config = dict(
    arch='uvit',
    model='image diffusion model',
    dataset='photos with spoken descriptions (Open Images, Localized Narratives)',
    train_examples=50862,
    image_size=48,
    horizontal_flip=True,
    conditioning='none',
    objective='v',
    cond_dim=192,
    norm='layernorm',
    norm_position='sandwich',
    activation='gelu',
    mlp_ratio=4,
    head_dim=32,
    fused_qkv=False,
    qk_norm=False,
    parallel_block=False,
    inner_norm=False,
    patch_size=[8, 8],
    layers=8,
    width=128,
    positions='relative_bias',
    init='kaiming_normal',
    optimizer='muon',
    muon_scale='match_rms_adamw',
    lr=0.0078,
    momentum=0.95,
    nesterov=True,
    orthogonalizer='newton_schulz_5',
    adamw_lr_other_params=0.0009,
    grad_clip=1.0,
    steps=19800,
    batch_size=384,
    epochs=149.5,
    lr_schedule='cosine',
    final_lr_fraction=0.1,
    warmup_steps=390,
    weight_decay=0.009,
    adamw_weight_decay_other_params=0.01,
)
Rows from block 4 of a small image diffusion model, named by matrix and row number. Rows with one number belong to one neuron. Each number is 128 + 24 x the weight over its row's rms, rounded and kept within 0 to 255. All counts start at 0. Numbers have three digits each.
Before each neuron's rows are labels from the 100 images, of 14848 (inputs lightly noised), where the neuron reaches its highest value: "top examples" is what is common among them. Only what is clearly more common there than usual is listed. The data: photos with spoken descriptions (Open Images, Localized Narratives).
# fc1: MLP up (model.blocks.4.mlp.fc1.weight, 512x128), inputs 0-127
# fc2: MLP down (model.blocks.4.mlp.fc2.weight, 128x512, transposed), outputs 0-127

top examples: text has "white"
fc1.64:138123140111082124152154100086138138136079133120123154118098118117131161101101075129116099093141157162124087115131128095114098101141116128157121099131108201124154123088082139132119127143113111141101137177159149126086104139132126073170129129118147127098155135145120145129125099128091148132191124115118141122133137093148130139169148097140159157131138155142162133109125152158122106166140
fc2.64:156181109093168139117116130106094109120123107126145113130123119106114125110141180124151144068126107112102147153114154117100146184158128124095134166097144134116141160134155117148132144109160110125156110162118120097132159135117111148099139142129139119181097162123125118125137136124157123104095141116123127132148091171130123105080144148165135129175076103136119124145147074081086114166139

top examples: text has "color"
fc1.493:100157164099099146149112144153100175171093153144148116155175110143093131135124146153132117107079140120144139140131130163123119114117124102148147132129172126133141111127125129061153148159143124124120106131125148119125143137076143110100098102102143135105130101122144073132117153059129115084127130147088125100193152121168102120122110096117127144128124158104120111131102112105137119171157
fc2.493:158078117171156130122125095080129136117099132157108122109089103126126108136078153137122147142168126121125118113128132116160138106143132165149109099147094124114147144136134156140132112114078137166118152102112122117096105169152132161118153126181122117118156167114115100121145162180099150164110102100177111143075124136121137110134121180121152095111148083155139118168139117121098123124115

top examples: text has "sky"; text has "trees"; text has "grass"
fc1.388:168122107135118161098134116147141153121106096169111104086148148117146086138135096116106193139134122124121112123112142125099131139135138095128123130111114169073124176117181103108115150081112134149110114159112159159131112133144120155144150094136114166100160143138125150142164121126119142158118158094153142119103153148091118093130126190146111118135123112168087089140129126123076122104142
fc2.388:147113078138147154123112129071134115169124121129100129113109132112158174142088119131121173180134133133093117120133170152123176147134132114184139133167129132123087143119163140120113125103098102132114135133134123123170082109127182129169108118117155122124125127090118121146138119143129127152150085129109147109150072112122149107111121119150155098120140088129110128127125202116107147089156

top examples: text has "sky"; text has "trees"; text has "buildings"
fc1.199:149149158141087100109134141134135150153118140117124145159101119150126108081149073115108127095155143097109136163148075122134120138154184125131109110123117146108143078138137125146117183152169166135170141160140143122163128116133152097127098136124110101141150145108116115093085070107122128127110127124135094132135090132140143162113120182137117113136106145135124152078100127084126141080135
fc2.199:124139110124179127120125133096111119158112094152083158137144120136109133129131129158171109122152113155141144125122155123108163114120091100099176140159145139145111147110104137142120090126150079116098125116125107098142137152121085103083131110140104093100133127107112192164129134148146123106069131181134175095131160130092092138135152095137136113135140127179103145156146127159151122132160

top examples: text has "color"
fc1.29:102158133102103100181125164154156169173103111163154106136160108118064111120116106175126135126119155098119144149135142153123089112104117115126183114151153109125159122155132096090128153133148134161107145115120127091088149171111119112104120078158148153121138129138134130131121122081136131078128139155109110101125135128134112153126122099095130132156096130133116126165075122100122133141167
fc2.29:172105094120152128083149118108108170133151152138104128107107108117166118135105179121145088139160131151153105123131148134128181090154126172124112127131100149097125099129145145136131124128102155160082157098146129138131110132093149150144125106102133121132172119106124106115163128163091202153101124114140130135149128132077104095106094123148138131116157148164140103092139117111092085131135

top examples: text has "sky"
fc1.423:155144170073070127132084154170159101119138135098172108196141128129111114123101132117110156139116113105091121118098137134112114156121167158152118147107114161155116125123120156099164112108135079120099145129099117180119126144124131137109145164120088112094096095102113173118120106143136113151175110106155120117128137124130153116159124112134148140165143158102130128124105085159141128144124
fc2.423:135163111128165134153157147082131122128127107143103170101052189119078128133165121103126109121108173112159127109119107118114142143196099093150143112122106096102115132144097123122123106148101142089115137141120170109125119113119152099112173147121133126131113125131144122131135125122116121144109177134082130158129148112162132141099141179123137105112139087148130121119151141128165132081166

top examples: text has "sky"; text has "trees"; text has "plants"; text has "grass"
fc1.243:099120137112144097113105122123116068128119123154143135119120118099123113108172112129116093152186156147158158116136099110102090087111143172131153125111088126160137118106140089132114123147148087106084126109165154150128107167116126169121153149165094160134122128136120111169115142132111129164126117135126128141152119113164165142136113186128141114139144126098179126099116103076165127141088
fc2.243:149101121125109076126137140107094134175130097096170111118185152125145129126102122157134175120130091145138157129113136158132167141123164089118154131151111142153165135139106160112133092108117104149125111135151144127163105142139151082118134136134120105085127084086116125110129116109125121151118146098113089129131076109112131116178129129120130157175158129091123156101094154174111114119174

top examples: text has "sky"
fc1.93:149097106148124138128084123103127087122115091111143145164156098129131166137165103119097115193140128127147139144150094112145084061130145167135119123109115141155160095144133056104111115136118099126104103105130127114112148144165112130141164089137138138117094178165114124139146145171118109118134131166128117147162151104139122128122114147115167157149130139084177125111132128132107118119104
fc2.93:119134075114064140098138129161115144170110171125155123141125096158106092130122141139117133113119110133156111195099133129129168129113148133172130153083164158119137110103079108152112087174133132141143112129182115138166127147101115091134134114147112141107138099137156104128107120123111151109111127129133085098135164164120154135111108105135136137149120148136123140127116101078188111118142