A small image diffusion model, trained from scratch.
Model: arch uvit, norm layernorm, activation gelu, patch size [8, 8], layers 8, width 128.
Rows from block 3, named by matrix and row number. Rows with one number belong to one attention dimension. Each number is 500 + 25 x the weight over its row's rms, rounded and kept within 0 to 999. All counts start at 0. Numbers have three digits each. After the name is the row's rms in percent of the matrix's.
# v: attention value (model.blocks.3.attn.v.weight, 128x128), inputs 0-127
# proj: attention output (model.blocks.3.attn.proj.weight, 128x128, transposed), outputs 0-127
v.32 091:471507493536537423512491509517516482503534521514493487521496531530451504479480492516503524492514493513493524455497523543476488472480528437487475515529461529509579485501465503518519506477499526491490480467456531510496484480465491488491470513452544508506504490501507511522486494423502499490526557536494547496509456478495510482503513534497500464518515516486493501506520497510503523506494
v.33 097:477542454491515486492483479485473496472493496514490483485497496457500529512440481487530539505540493489513468535519497502498528477456504517483498495512498522534521541483485487508480484493533541456504489488516517531513523508455481511524520486514504525479534480510531507509473464469526535443520529512468483442514447491545492482495539530563501508546508467498516466522493499521505481527477
v.34 093:463457498547505496524503522490514515557508503507495485498459492477493544492445425473533500521497516530515515501524468520499476499486531489506535483461519518476524488511545497477500464496492502526500553485472487512446525470462489509513534476505460461501502526524491476498499517493540542505464477496500494520510489504494527491499488535517513508495534486493496487511469526451500544530438
v.35 081:476458510502504506480491483463512506514441530523509506543463462488525516518509484531493524538512511538495469507492509461516479543501497506498496472506483539528487479482521489499517516529506477510501498532514475485502490521537549537495534490542482529528482525539488510505501535441502485538483542458500446498509537513477543478462493495504472494447454503498487505462462472478491469506471
v.36 087:518474470547521488481521469510498514507494501504520534476453485495477537516512457492480525500499460472434492452473483503500465520515484491483534479485446474515511523569506517504529534460462492540495496459494456513501461555496518502495504483496498471538503484507478532510534456504475490509492519464498507489525457500484525511510510485535518490506528509484525515505542510512491534528545
v.37 089:466462465500530504519494469528506479521481496512481491537482500503503539504444500502525521534501506521522468489480508465468527506520473525485521497488485499478470477491528471498467504508492531563538453509483533482469514538493524494456477523537468519541499525532512539465502498454500484516483512498490518560521516513430484530510549502514508483533518511504487470481476509464490491508460
v.38 097:518542496492489461478512496448485492523447506496551533529508487490471494548504500499458494505464459520467489508491527520488474496510520485481487511471469539476495462500533500503536492500528483511506510486488500451557467506528509507479517507538533486507501487479491499523516551475436506486491537466548511550497482520487519530493493504502505482498521495479445482507549491467486514541465
v.39 087:510494488489477478472527525501505507536531513546563488512475517513560491473487497552525473476468497515520521490471562509467479511527529484483465498517466587531481505455467506478550492485493503483516486488543525474498503431475503493470537482510495517522515498494484498563460498494482540478518520491499499468490496490482479497513502503484506506493514469475487485517501497494517485480513
v.40 087:474485483508503511547504507514555477532518474510509459477534508490485467492466499457542505498467516526553519546513544487487544480464472508516516468487582498510517444475473525483454461480450516468491497511491510510517516523513464493546512505509478508501532474490472511502462539527531487486459509524495480500508534496515513488485512501506507503514487509506464494490497523514528495477459
v.41 078:524500502478495548544491480499501506481502524527500469515523490579509505543473487555491529505481435482512513502493473527495486508501513456508454494506518513510492511491533466482506501523537490506450511514511496495523503484460545490448473475479497546498485456525478491495433498479512501523499506526535507483458477529495519509497523524480481488479524467516505519542468455493532469486508
v.42 103:497506502519480475532460544550542486489478448487490484460510482437477502482474515505512498522499512523485490516450509520488510524506471529487544505511524478524513510520486526536497478507470518499501509502464520496448491561506510559500471518472466507506509506481463513514488476486478495476476508523493472478537513496524539450495518528533493507518518518513481471576499511514464476523468
proj.32 097:519528461496504520519479502510494511502508495481518541488483473465538546545519513514491473506477517519462459540457497460534470512569534541478477479494509465485482499517510495462509500491502442483471511529580508460497516495530501494508493478507479452495487480476506460497514534541517510489476470490549482526479484508511511496517456515512488534516471509492512486453517500516486483500515
proj.33 102:532492543502518472516526518548462502485522526480545527471499512523488510506520548488447453528470548492491522457530502510454498506495467484466490506517499492492525480540502535490496508511487474529507534516471545441470487508513490491461460502529524513500493468480480494480529541492532524536451459500531528537482512511458492520499487528485471493488492514523453497486493500514476490511500
proj.34 104:577516467497505468465526501485532513466536534484513505473520515568482507484496547482473476496514523482461457508487519508493511501508485506433498504535469511465472535488489556477496521468518532492501521491505477521541477483523473464525460528509508519476498491534518527507476536530528495506516488509496499481483522502485456505478537504480504478444494513506484490502519500529513459474522
proj.35 091:488506471511522553501488526511464546481524473476522457483523510567501511471490530493512477489529524471447516488490485455468541487527501473512493496464520524468529525485506517537512472494486484487521541487475487528458506484501452453500514504475491488504494518465474499498480516544466506481526504480491535510489478507506458522550516482494516489519547525537487475510522506529449531481520
proj.36 095:514506452524485522505498518530493474513510505497489473502533508510524487499506542516465457548500542499510502549499512456471527504533520504497528505501511532512468456433525455493527481539517463471499519541506544519478460518559476505513487504504464507507537490451527486471468512504553497467490511490474516533483515477459493515504471519498469522532499472493498498495476491485483473471477
proj.37 103:546526514532486535464486540492522530519483497516504492503482485542522490520514505506498527451499472478463503543494453498489508500484518505503508482485492504507531501469464493480542509502498480484491490531482470498512491471530491483518533485492516475474488494485478447536537527556432479501539489511451475446493497513519524468518467469513510545504492468529513533455542504497516545475506
proj.38 110:497441473519480534485489489517510507503551466465467462492483508526510495496501539512523488476504498536529494495489524466453534529531519516540552481505526487481526535484479500514430502516503498479501519476518496539468498531538507503513465532429472496489490505517470487486466467537548470466537500486461497487470499456502503497514478499540496467505488524541486516485492516502500506494506
proj.39 088:503520512508506493526500510489484489501535491492459547486460440502464512531510510487494541512502487479486487507495462525478471478501449511492530486504511477464504532587531482481501458490504455500498505463475493560504497530538494504492522491486494488468494523556508489471507481511546471501483525468468535473531506520528524492500496508534511528503505503522533528434498522520483462490492
proj.40 082:520504519506513505468509517472477490477494525511524508502456473516501535474526501510469471499495471476444455517501479532538498535487507485469463491508442508487524504524490518509536523546504523551518502514506469492482498486496495479476552491534495500458474509530552507507516478490508472547488457524513495532486449535520451477512519500490493529467515466509496502530530469518473516475561
proj.41 098:499475496494509469488497497525454487512492493458494483521501546487503524507534522473516500513528565570485454483474507510528470477514498525537524533474480454467556474534463539494470477496511559487462493487492510488497537495516506513525490513512504453518489543462497520495530493517506484462456506500500523491478511480533493507482516488525495496496501550491504501473510526444484520515465
proj.42 097:530496494470505514486549483503479481447478502476504512512475524541541512547501513489518470502513494456463521506543516473501491505485544446506471499505483519521476509489483504499520543490487513500512505528549485487549475462474452479515508484516551487522520439497520492514499512487498500550533469522489535521479486506466479524494505516469534480512493476479479514449528460503554501475490