A small image diffusion model, trained from scratch: activation gelu.
Rows from block 2, named by matrix and row number. Rows with one number belong to one attention dimension. Each number is 128 + 32 x the weight over its row's rms, rounded and kept within 0 to 255. All counts start at 0. After the name is the row's rms in percent of the matrix's.
# v: attention value (model.blocks.2.attn.v.weight, 128x128), inputs 0-127
# proj: attention output (model.blocks.2.attn.proj.weight, 128x128, transposed), outputs 0-127
v.10 132 [116 105 137 129 176 116 158 138 135 174 134 116 129 142 103  95  77 134 111 145 118 128 115 146  74 123 132 149 133 175 156 147 113 143  76 146 198 136 148 146 113 110  95 143  99 130 180 149 147 145 121 131  88 170 129 162 100 175 124 129 122 115 159 213 146 141 113 106 170 168 219  83 165 109 106 151 100 149  43  86 106  90 144 153 115  83 186 142 126  95 147 166 128 108 152  82 141 132 132 125 184  86 113 107  75 124 157 118 120 156 133  95 112 125 199 107 101 126 199  79  85 114  71  57 114 116 120  88]
proj.10 144 [160 159 102 141 105 162 109 135 128 116 117 137 138 132 138 153 211  89 149 112 139 132 156 103 179 124  88 119 122  81  89 101 157 110 181 135  52 119  93  96 154 121 149 134 139 109 144 131 101  80 126 139 188  90 130 121 138  42 143 126  93 140 116  51 103 124 144 113  93  83  55 136 117 110 161 164 131 119 188 202 137 121 105 102 157 160 100 133 132 166 130  82  95 174 136 159 148 140 120 126 102 169 143 129 178 120 117  99 135  75 101 181 128 138  65 161 149 151  83 142 157 129 185 206 148 150 103 162]
v.11 142 [130 169 162 106 152 148 151 168 122 137 112 146 124 110 101 141  87 130  75  67 153 103 133 190 146 132 114  85  95  95 117 148 161 125  90  74 116 146  86 112 150 116 146 115  88 106 133  90 127  73 112 154  86 131 154 128 126 103 135 127  96 105 128  95 120 116 160  73  51  74 139 158 198 166 123 116 109 123 137 171 157 179 126 148 124 109 115 106 103 159 170 135 109 166 190  77 120 212 110 152  85 155 122 103 104 176 139 129 124 134  77 170  73 129 100 203 162 137 200 141 139  94  90 188 139 128 158 148]
proj.11 147 [157 111 111 129 133 120 142  86 154 120 111 126 111 150 149 171 118  96 175 174  94 161 116  97 109 137 154 188 150 131 169  54 145  82 157 163 130  84 143 142  97 103 121 119 160 105 120 149 126 156 176 111 178 117 149 141 125 161 109 123 181 185 109 152 148  96 118 178 194 186 130  92  83 124 123 115 131 124 119  91 152  80  91 113 174 141 141 131 169  86 127 120 165 107  38 154 158  76  86 129 115 124 136 121 115  79 147 101  95  72 171 123 183 123 152  50 109 110  54  95 147 165 135  83 103 116  85 125]
v.12 168 [ 79 100 151 103  84 102 142  92 140 180 144  99 107 117 128  95  90 137 155  96  64 164 164 109 130  73 182 127 115 101 165 133 150 150 152 104 107 142  87  93 109 106 127 105 196 136 136 153 109 116 134  97 102 188  94 196 122 115 147 134 164 141 156 178 129 170 121 121 168 143 155  47 182 164 122 146  73 144 157  69 136 139  86 149 143 128 171 174 122 128 150 141  89 117 112 156 161 111 114  97 136 167 143 121 173 133 119 105 107 144 146 136 177  74 172 131  77  71 120 190 122  61  89  93  97  79 149 135]
proj.12 179 [131 167  84 118 157 132  99 149 112  60 123 162 157 152 162 175 139 111 128 147 178  96 108 167 123 201  97 136 155 146  92 126 129 109 109 146 141  73 164 152 147 138 174 173  90  99 138 103 128 147 102 114 126  72 159  65 128 148 132 106  96  88  81  61 111 144 121 158 108  92  96 167  71  78 125 115 157 131 104 214 125 114 168  97 100 143  89  99 120 153 119 111 173 134 157  98  82 150 115 132 110  93 139 156 103 123 126 149 128 111 135 116  93 200 115 135 187 216 150  92 136 185 150 163 155 174 107 120]
v.13 158 [166 131 126 185  85 104 127  85 156 178 126  83 137 161 131 142 135  71 105  72 187 124 100  86 122 144 178 149 145 162  81 114 134 107 127 109 130 163  98 188 141 146 127 141  74 175  69 158 143 187 172  96 162 128  86 136 142  98 123 142 130 136 121 105 155 139 158 147  87 127 159  38 108 159 138 104 179 101 156 147  65 161 114 105  82  80 137 114 165 143 122  60 117 159 117 114 100  93 173  89 116 152 128 126 146 158 133 150 171 162 128 129 157 147 168 175 132  73 106  86 174 156 144 171 105  88 126  94]
proj.13 159 [108 103 125  93 174 162 142 195 113 132 113 173 131 120  91  96 120 167 121 195 101 142 154 174 118 115  73  91 114  89 167 131 138 145 139 137 131  88 138  66  95 137 139 160 140  52 168 105 120  55 107 137 103 102 156  85  84 136 154 115 131 114 146 159  66 130 118 105 166 116 107 201 171  99 132 150 100 139  96 128 209 108 136 120 188 151 144 116  80 127  94 173 142 102 165 163 173 171  93 161 179 142 131 103 134  99 169 136  91 117 129 151  72 108 108  93 120 153 123 150  85 100  90 101 135 169 152 174]
v.14 137 [138  70 170 152 187 185 183 139 121 113 153 102  83 138 198 107 110 131 122 185 154  83 138 156  60  85 123 117 188  94 119 119  93 108 128 136 138 117 154  88 143 111 106 110 123 146 171 142 136  67 189 133  59  74 133  73 147 118 146 190 109  95  61 193 102 148 105 144 129 152  83 102 145 123 152 142  90 144 120  93  63 120 165  72 145 104 140 145 138 174 137 146  69 147 113 164 107 146 122 132 120 155 101 162 189 103 161 120 121 128 136 135 130 130 124 134 162 157  98 166  76 125 119 166 119 130 126  89]
proj.14 165 [158 163 105  99  88  72  84 136 113 102 117 152 133  88  98 142 150  83 146  96 118 164 133 125 191 126 130 109  99 165 152 177 180 146 101 116 159 129 136 158 135 199 101 121 145 160  79 148 126 164  86 153 178 134 126 196 143 150 135  73 184 159 159 106 217 104 146 132 152 108 119 151 102 148  96 121 159 130 109 111 101 141 138 176  76 140  97 106 100  34 110  95 211 118 141  96 114  85 131 111 134  99 103  99 115 164  87 159 161 119 136  87 144 122 120 134  60 134 143 139 197 147 152 125 130  96 127 162]
v.15 143 [111 145 152 140 104 150 195 103 153 189 141 162 128 137 158 114 140 153 178  88 128 167 141 160 125 111 137 152 122 195 182 146 139 112 177 135 129 125 131 108 112  84 105 181 197  51 145 112 120 102 177 113  72 107 112 169  89 105 150  96 197 156  96 119 143 103 157 185 130 116  87 143 129 106 104  84  94  89 136 129 139  63 159 138 148 101 122 127 175 125 102 110  91 122 152 128  76  66 170  89 149  81 116 160  60 124 125 125 131 141 105 141  91  66 150 124 125 111 160 106 182 119 142  62 167 138 102 124]
proj.15 149 [ 84 102  93 145 128 122  70 163  75 106 122 105 171 134  91 144 130 116 112 119 144 117 147  97 146 141 129 116 139  74  69 106 129 159 101 123 144 123 142 145 139 144 130  91  53 192 123 146 147 147  77 153 181 148 118  79 120 160 116 171  28 122 174 102  80 149 109  32 104 125 191 120 134 139 152 195 150 161 124 124 133 173 100 119 118 145 149 116 132 163 133 143 132 175 123 116 182 202  81 155 128 162 131 106 167 107 111 106  91 100 135 110 159 173 100 145 176 136 115 124  56 115  97 161 108 105 151 118]