{"arch": "uvit", "model": "image diffusion model", "dataset": "photos with spoken descriptions (Open Images, Localized Narratives)", "train_examples": 50862, "image_size": 48, "horizontal_flip": true, "conditioning": "none", "objective": "v", "cond_dim": 192, "norm": "layernorm", "norm_position": "sandwich", "activation": "gelu", "mlp_ratio": 4, "head_dim": 32, "fused_qkv": false, "qk_norm": false, "parallel_block": false, "inner_norm": false, "patch_size": [8, 8], "layers": 8, "width": 128, "positions": "relative_bias", "init": "kaiming_normal", "optimizer": "muon", "muon_scale": "match_rms_adamw", "lr": 0.0078, "momentum": 0.95, "nesterov": true, "orthogonalizer": "newton_schulz_5", "adamw_lr_other_params": 0.0009, "grad_clip": 1.0, "steps": 19800, "batch_size": 384, "epochs": 149.5, "lr_schedule": "cosine", "final_lr_fraction": 0.1, "warmup_steps": 390, "weight_decay": 0.009, "adamw_weight_decay_other_params": 0.01}
Rows from block 3 of a small image diffusion model, named by matrix and row number. Rows with one number belong to one neuron. Each number is 500 + 40 x the weight over its row's rms, rounded and kept within 0 to 999. All counts start at 0. Numbers have three digits each. After the name is the row's rms in percent of the matrix's.
After each neuron's rows are labels from the 100 images, of 14848 (inputs lightly noised), where the neuron reaches its highest value: "strongest on" is what is common among them. Only what is clearly more common there than usual is listed. The data: photos with spoken descriptions (Open Images, Localized Narratives). In brackets: how many of the 100, against the usual share in percent.
# fc1: MLP up (model.blocks.3.mlp.fc1.weight, 512x128), inputs 64-127
# fc2: MLP down (model.blocks.3.mlp.fc2.weight, 128x512, transposed), outputs 64-127

fc1.271 096:520546542497489492551482520445523494500537488424512438456516465495436505518519483500494482498453503462507418560579484443416499544525507404510491593512480551482550520483480466509480519441467516
fc2.271 098:499527471526551549464509514528507495448491517549451527508472470550526528389471519533504477482497546438515539434463497482507517500505459588480500503513491502467465477493576481494505566505574524
strongest on: text has "water" (30 vs 8.2)

fc1.398 093:500545573484440538492529541460487456530553474493528519558477456491533481465465452510486491565515524473518539543552512560509492467567480562474455541388462471523503487444522394561546450502583536
fc2.398 097:579476554538531478428475493543516512472485496525490505455564569456456526583513528478548501469434421488453513484483487389463480544541523500438486448500548488496536499493454512416496517486518475
strongest on: text has "red" (26 vs 3.7)

fc1.100 091:505437482503446519468441531521434438496463517474516569566499520491491488462497499550467482517503500499503563502482526527470480531536487507464397555437466451489482559421443454525501468508614566
fc2.100 102:526498512536575519493500451529516460444478450530544433510517504463450609553487478516530485520457490487464476479499459432579513537523565543451500488500527512426498441524554494508445526473443454
strongest on: text has "red" (30 vs 3.7)

fc1.175 093:473466494562525489474518510534501506539492517499499485547486545434442517542499391499509501517538596507550403511475426476507510539517515518525427488530492516431521525514482522395442568583516502
fc2.175 088:476516524478528475537544479517475531507514480437554538425521495526482506486534598499538498504480418461458580443507593501431532432514513524455541525449487459507496467480468468517545496382477498
strongest on: text has "water" (29 vs 8.2)

fc1.234 069:536489434508448534496530584590571469582435497496498397444580477559479510520502463476495443502548533437550468510501556563445498552534479506478440562519519539499488509463454448452469537493497515
fc2.234 090:486447541499503448554500492493504472400520481461573533531492542471509464453491527554456518484467480547511536574519483504447538491470483423550475496494445467552499504537481496545505507480467525
strongest on: text has "sky" (69 vs 25.1)

fc1.484 071:526489439504471476490584494536497521478546473508557505428505432487559475446554516512542419428456512421545430547533458565507557503478523481464476490511535559507481486477437505535459533502534487
fc2.484 096:440522514475458538533444528478516512534524525545501516532522514461438509532507519545415459521531459590523543501487485467535482553542492542472477470452515411427539530498503544514517490506434527
strongest on: text has "white" (28 vs 11.7)

fc1.298 065:530495510441494478493521526475569506509450451544489466494538530477436557502440486452496465423527542530523500545528575510510501491547484479495434465494513497547503547477440494447414490421445527
fc2.298 102:560526567514459517482433478574538473521579492546532458509478489555521526540540364510466572498532491478461446501530509516501488539479513449436474575489495507504568482514532497501548440530485546
strongest on: text has "sky" (60 vs 25.1)

fc1.148 114:470531539484543464502588480423526527423489469518527507468515508517571553496472518535556532485531520438496591525505471501459462447549470485514479436432455459536448461456470515533596541466491512
fc2.148 135:461463525506518547567529502471580562523471502515438552495484493502439541483573555485502494511473473469513527515464475557451536470484557475492487545532473464449503501474440513474509499460507479
strongest on: text has "grass" (29 vs 10.1)

fc1.75 094:505493519531524417503545470500495499476552499558509510486497510537541482440477479582545532533620501501549549476540500497403470502556504497510489487474480496490484500458439443568558476555511526
fc2.75 110:488503487467558550517511486511494447503456513523502419551544551431488583563521485474538457473418492464426510505484476511525594463499506536469527493515531507434530481578510592456476472462498495
strongest on: text has "grass" (27 vs 10.1)

fc1.55 100:493593574473479527527498454482500554503468579424495520475524448481483490478534543539446431471506522468522473512548472494523543515446528439411495540539588485516485494429508528521526463496558480
fc2.55 088:484391438606516493535561559486507507527458461540530510516435508513527514493505523466510590503527515504470491541484550519446454553505447476583517496526402478480568462531443457398513479530458579
strongest on: text has "red" (32 vs 3.7)

fc1.427 090:543604511497543484448481576435479539515485459503464537527524483488477523579517497542461510522428529493581542553503576546541500476548468468494440517466511434465534449508450551546510498610491482
fc2.427 085:502490491495491493551573418536486492519554493525513451539440603496465485444501540426432485482548549552483497494500454554487528528419493500457513513509491516506470573540520397490471527445466537
strongest on: text has "red" (26 vs 3.7)

fc1.356 066:509513517444540536504391496601498551512484453590517456499499497520533481514459509481479535547568460520563552531508562534426430433538473551468472493553605494541435482538535499471484468530464454
fc2.356 094:468528448510554489445504491544518486495558553522525580515476494471428447481539491549526454479526562528452489542508460389481513512527471607489535532553471510504458460490529468479448432494577478
strongest on: text has "white" (28 vs 11.7)

fc1.221 109:494472529537516516541476532502509473474469521507498534507566560434436562542545538518492471504482508483459451516486514576463486527534490505443481493503510453467535456552443501371422514480544520
fc2.221 108:485547487515498465439494521512551531555567486504512496427421437560511422450488422526495553515517518494532543508560515453483463467468537478603530507498480499550468484463548428569531514520492492
strongest on: text has "color" (37 vs 12.9)

fc1.48 084:470507535470445533505429511432469477453608547546419510508550516551540525467478486476422475562477508446545572554494523420498460449479490433502531516582533497515475485500549455462488480517504508
fc2.48 090:546512473521537449511475528541572383480541578464446515552469534464522466526528544528468477525537456515520512488494504477457498419506435513465463470473453573502532542580541483524476539439527444
strongest on: text has "color" (30 vs 12.9)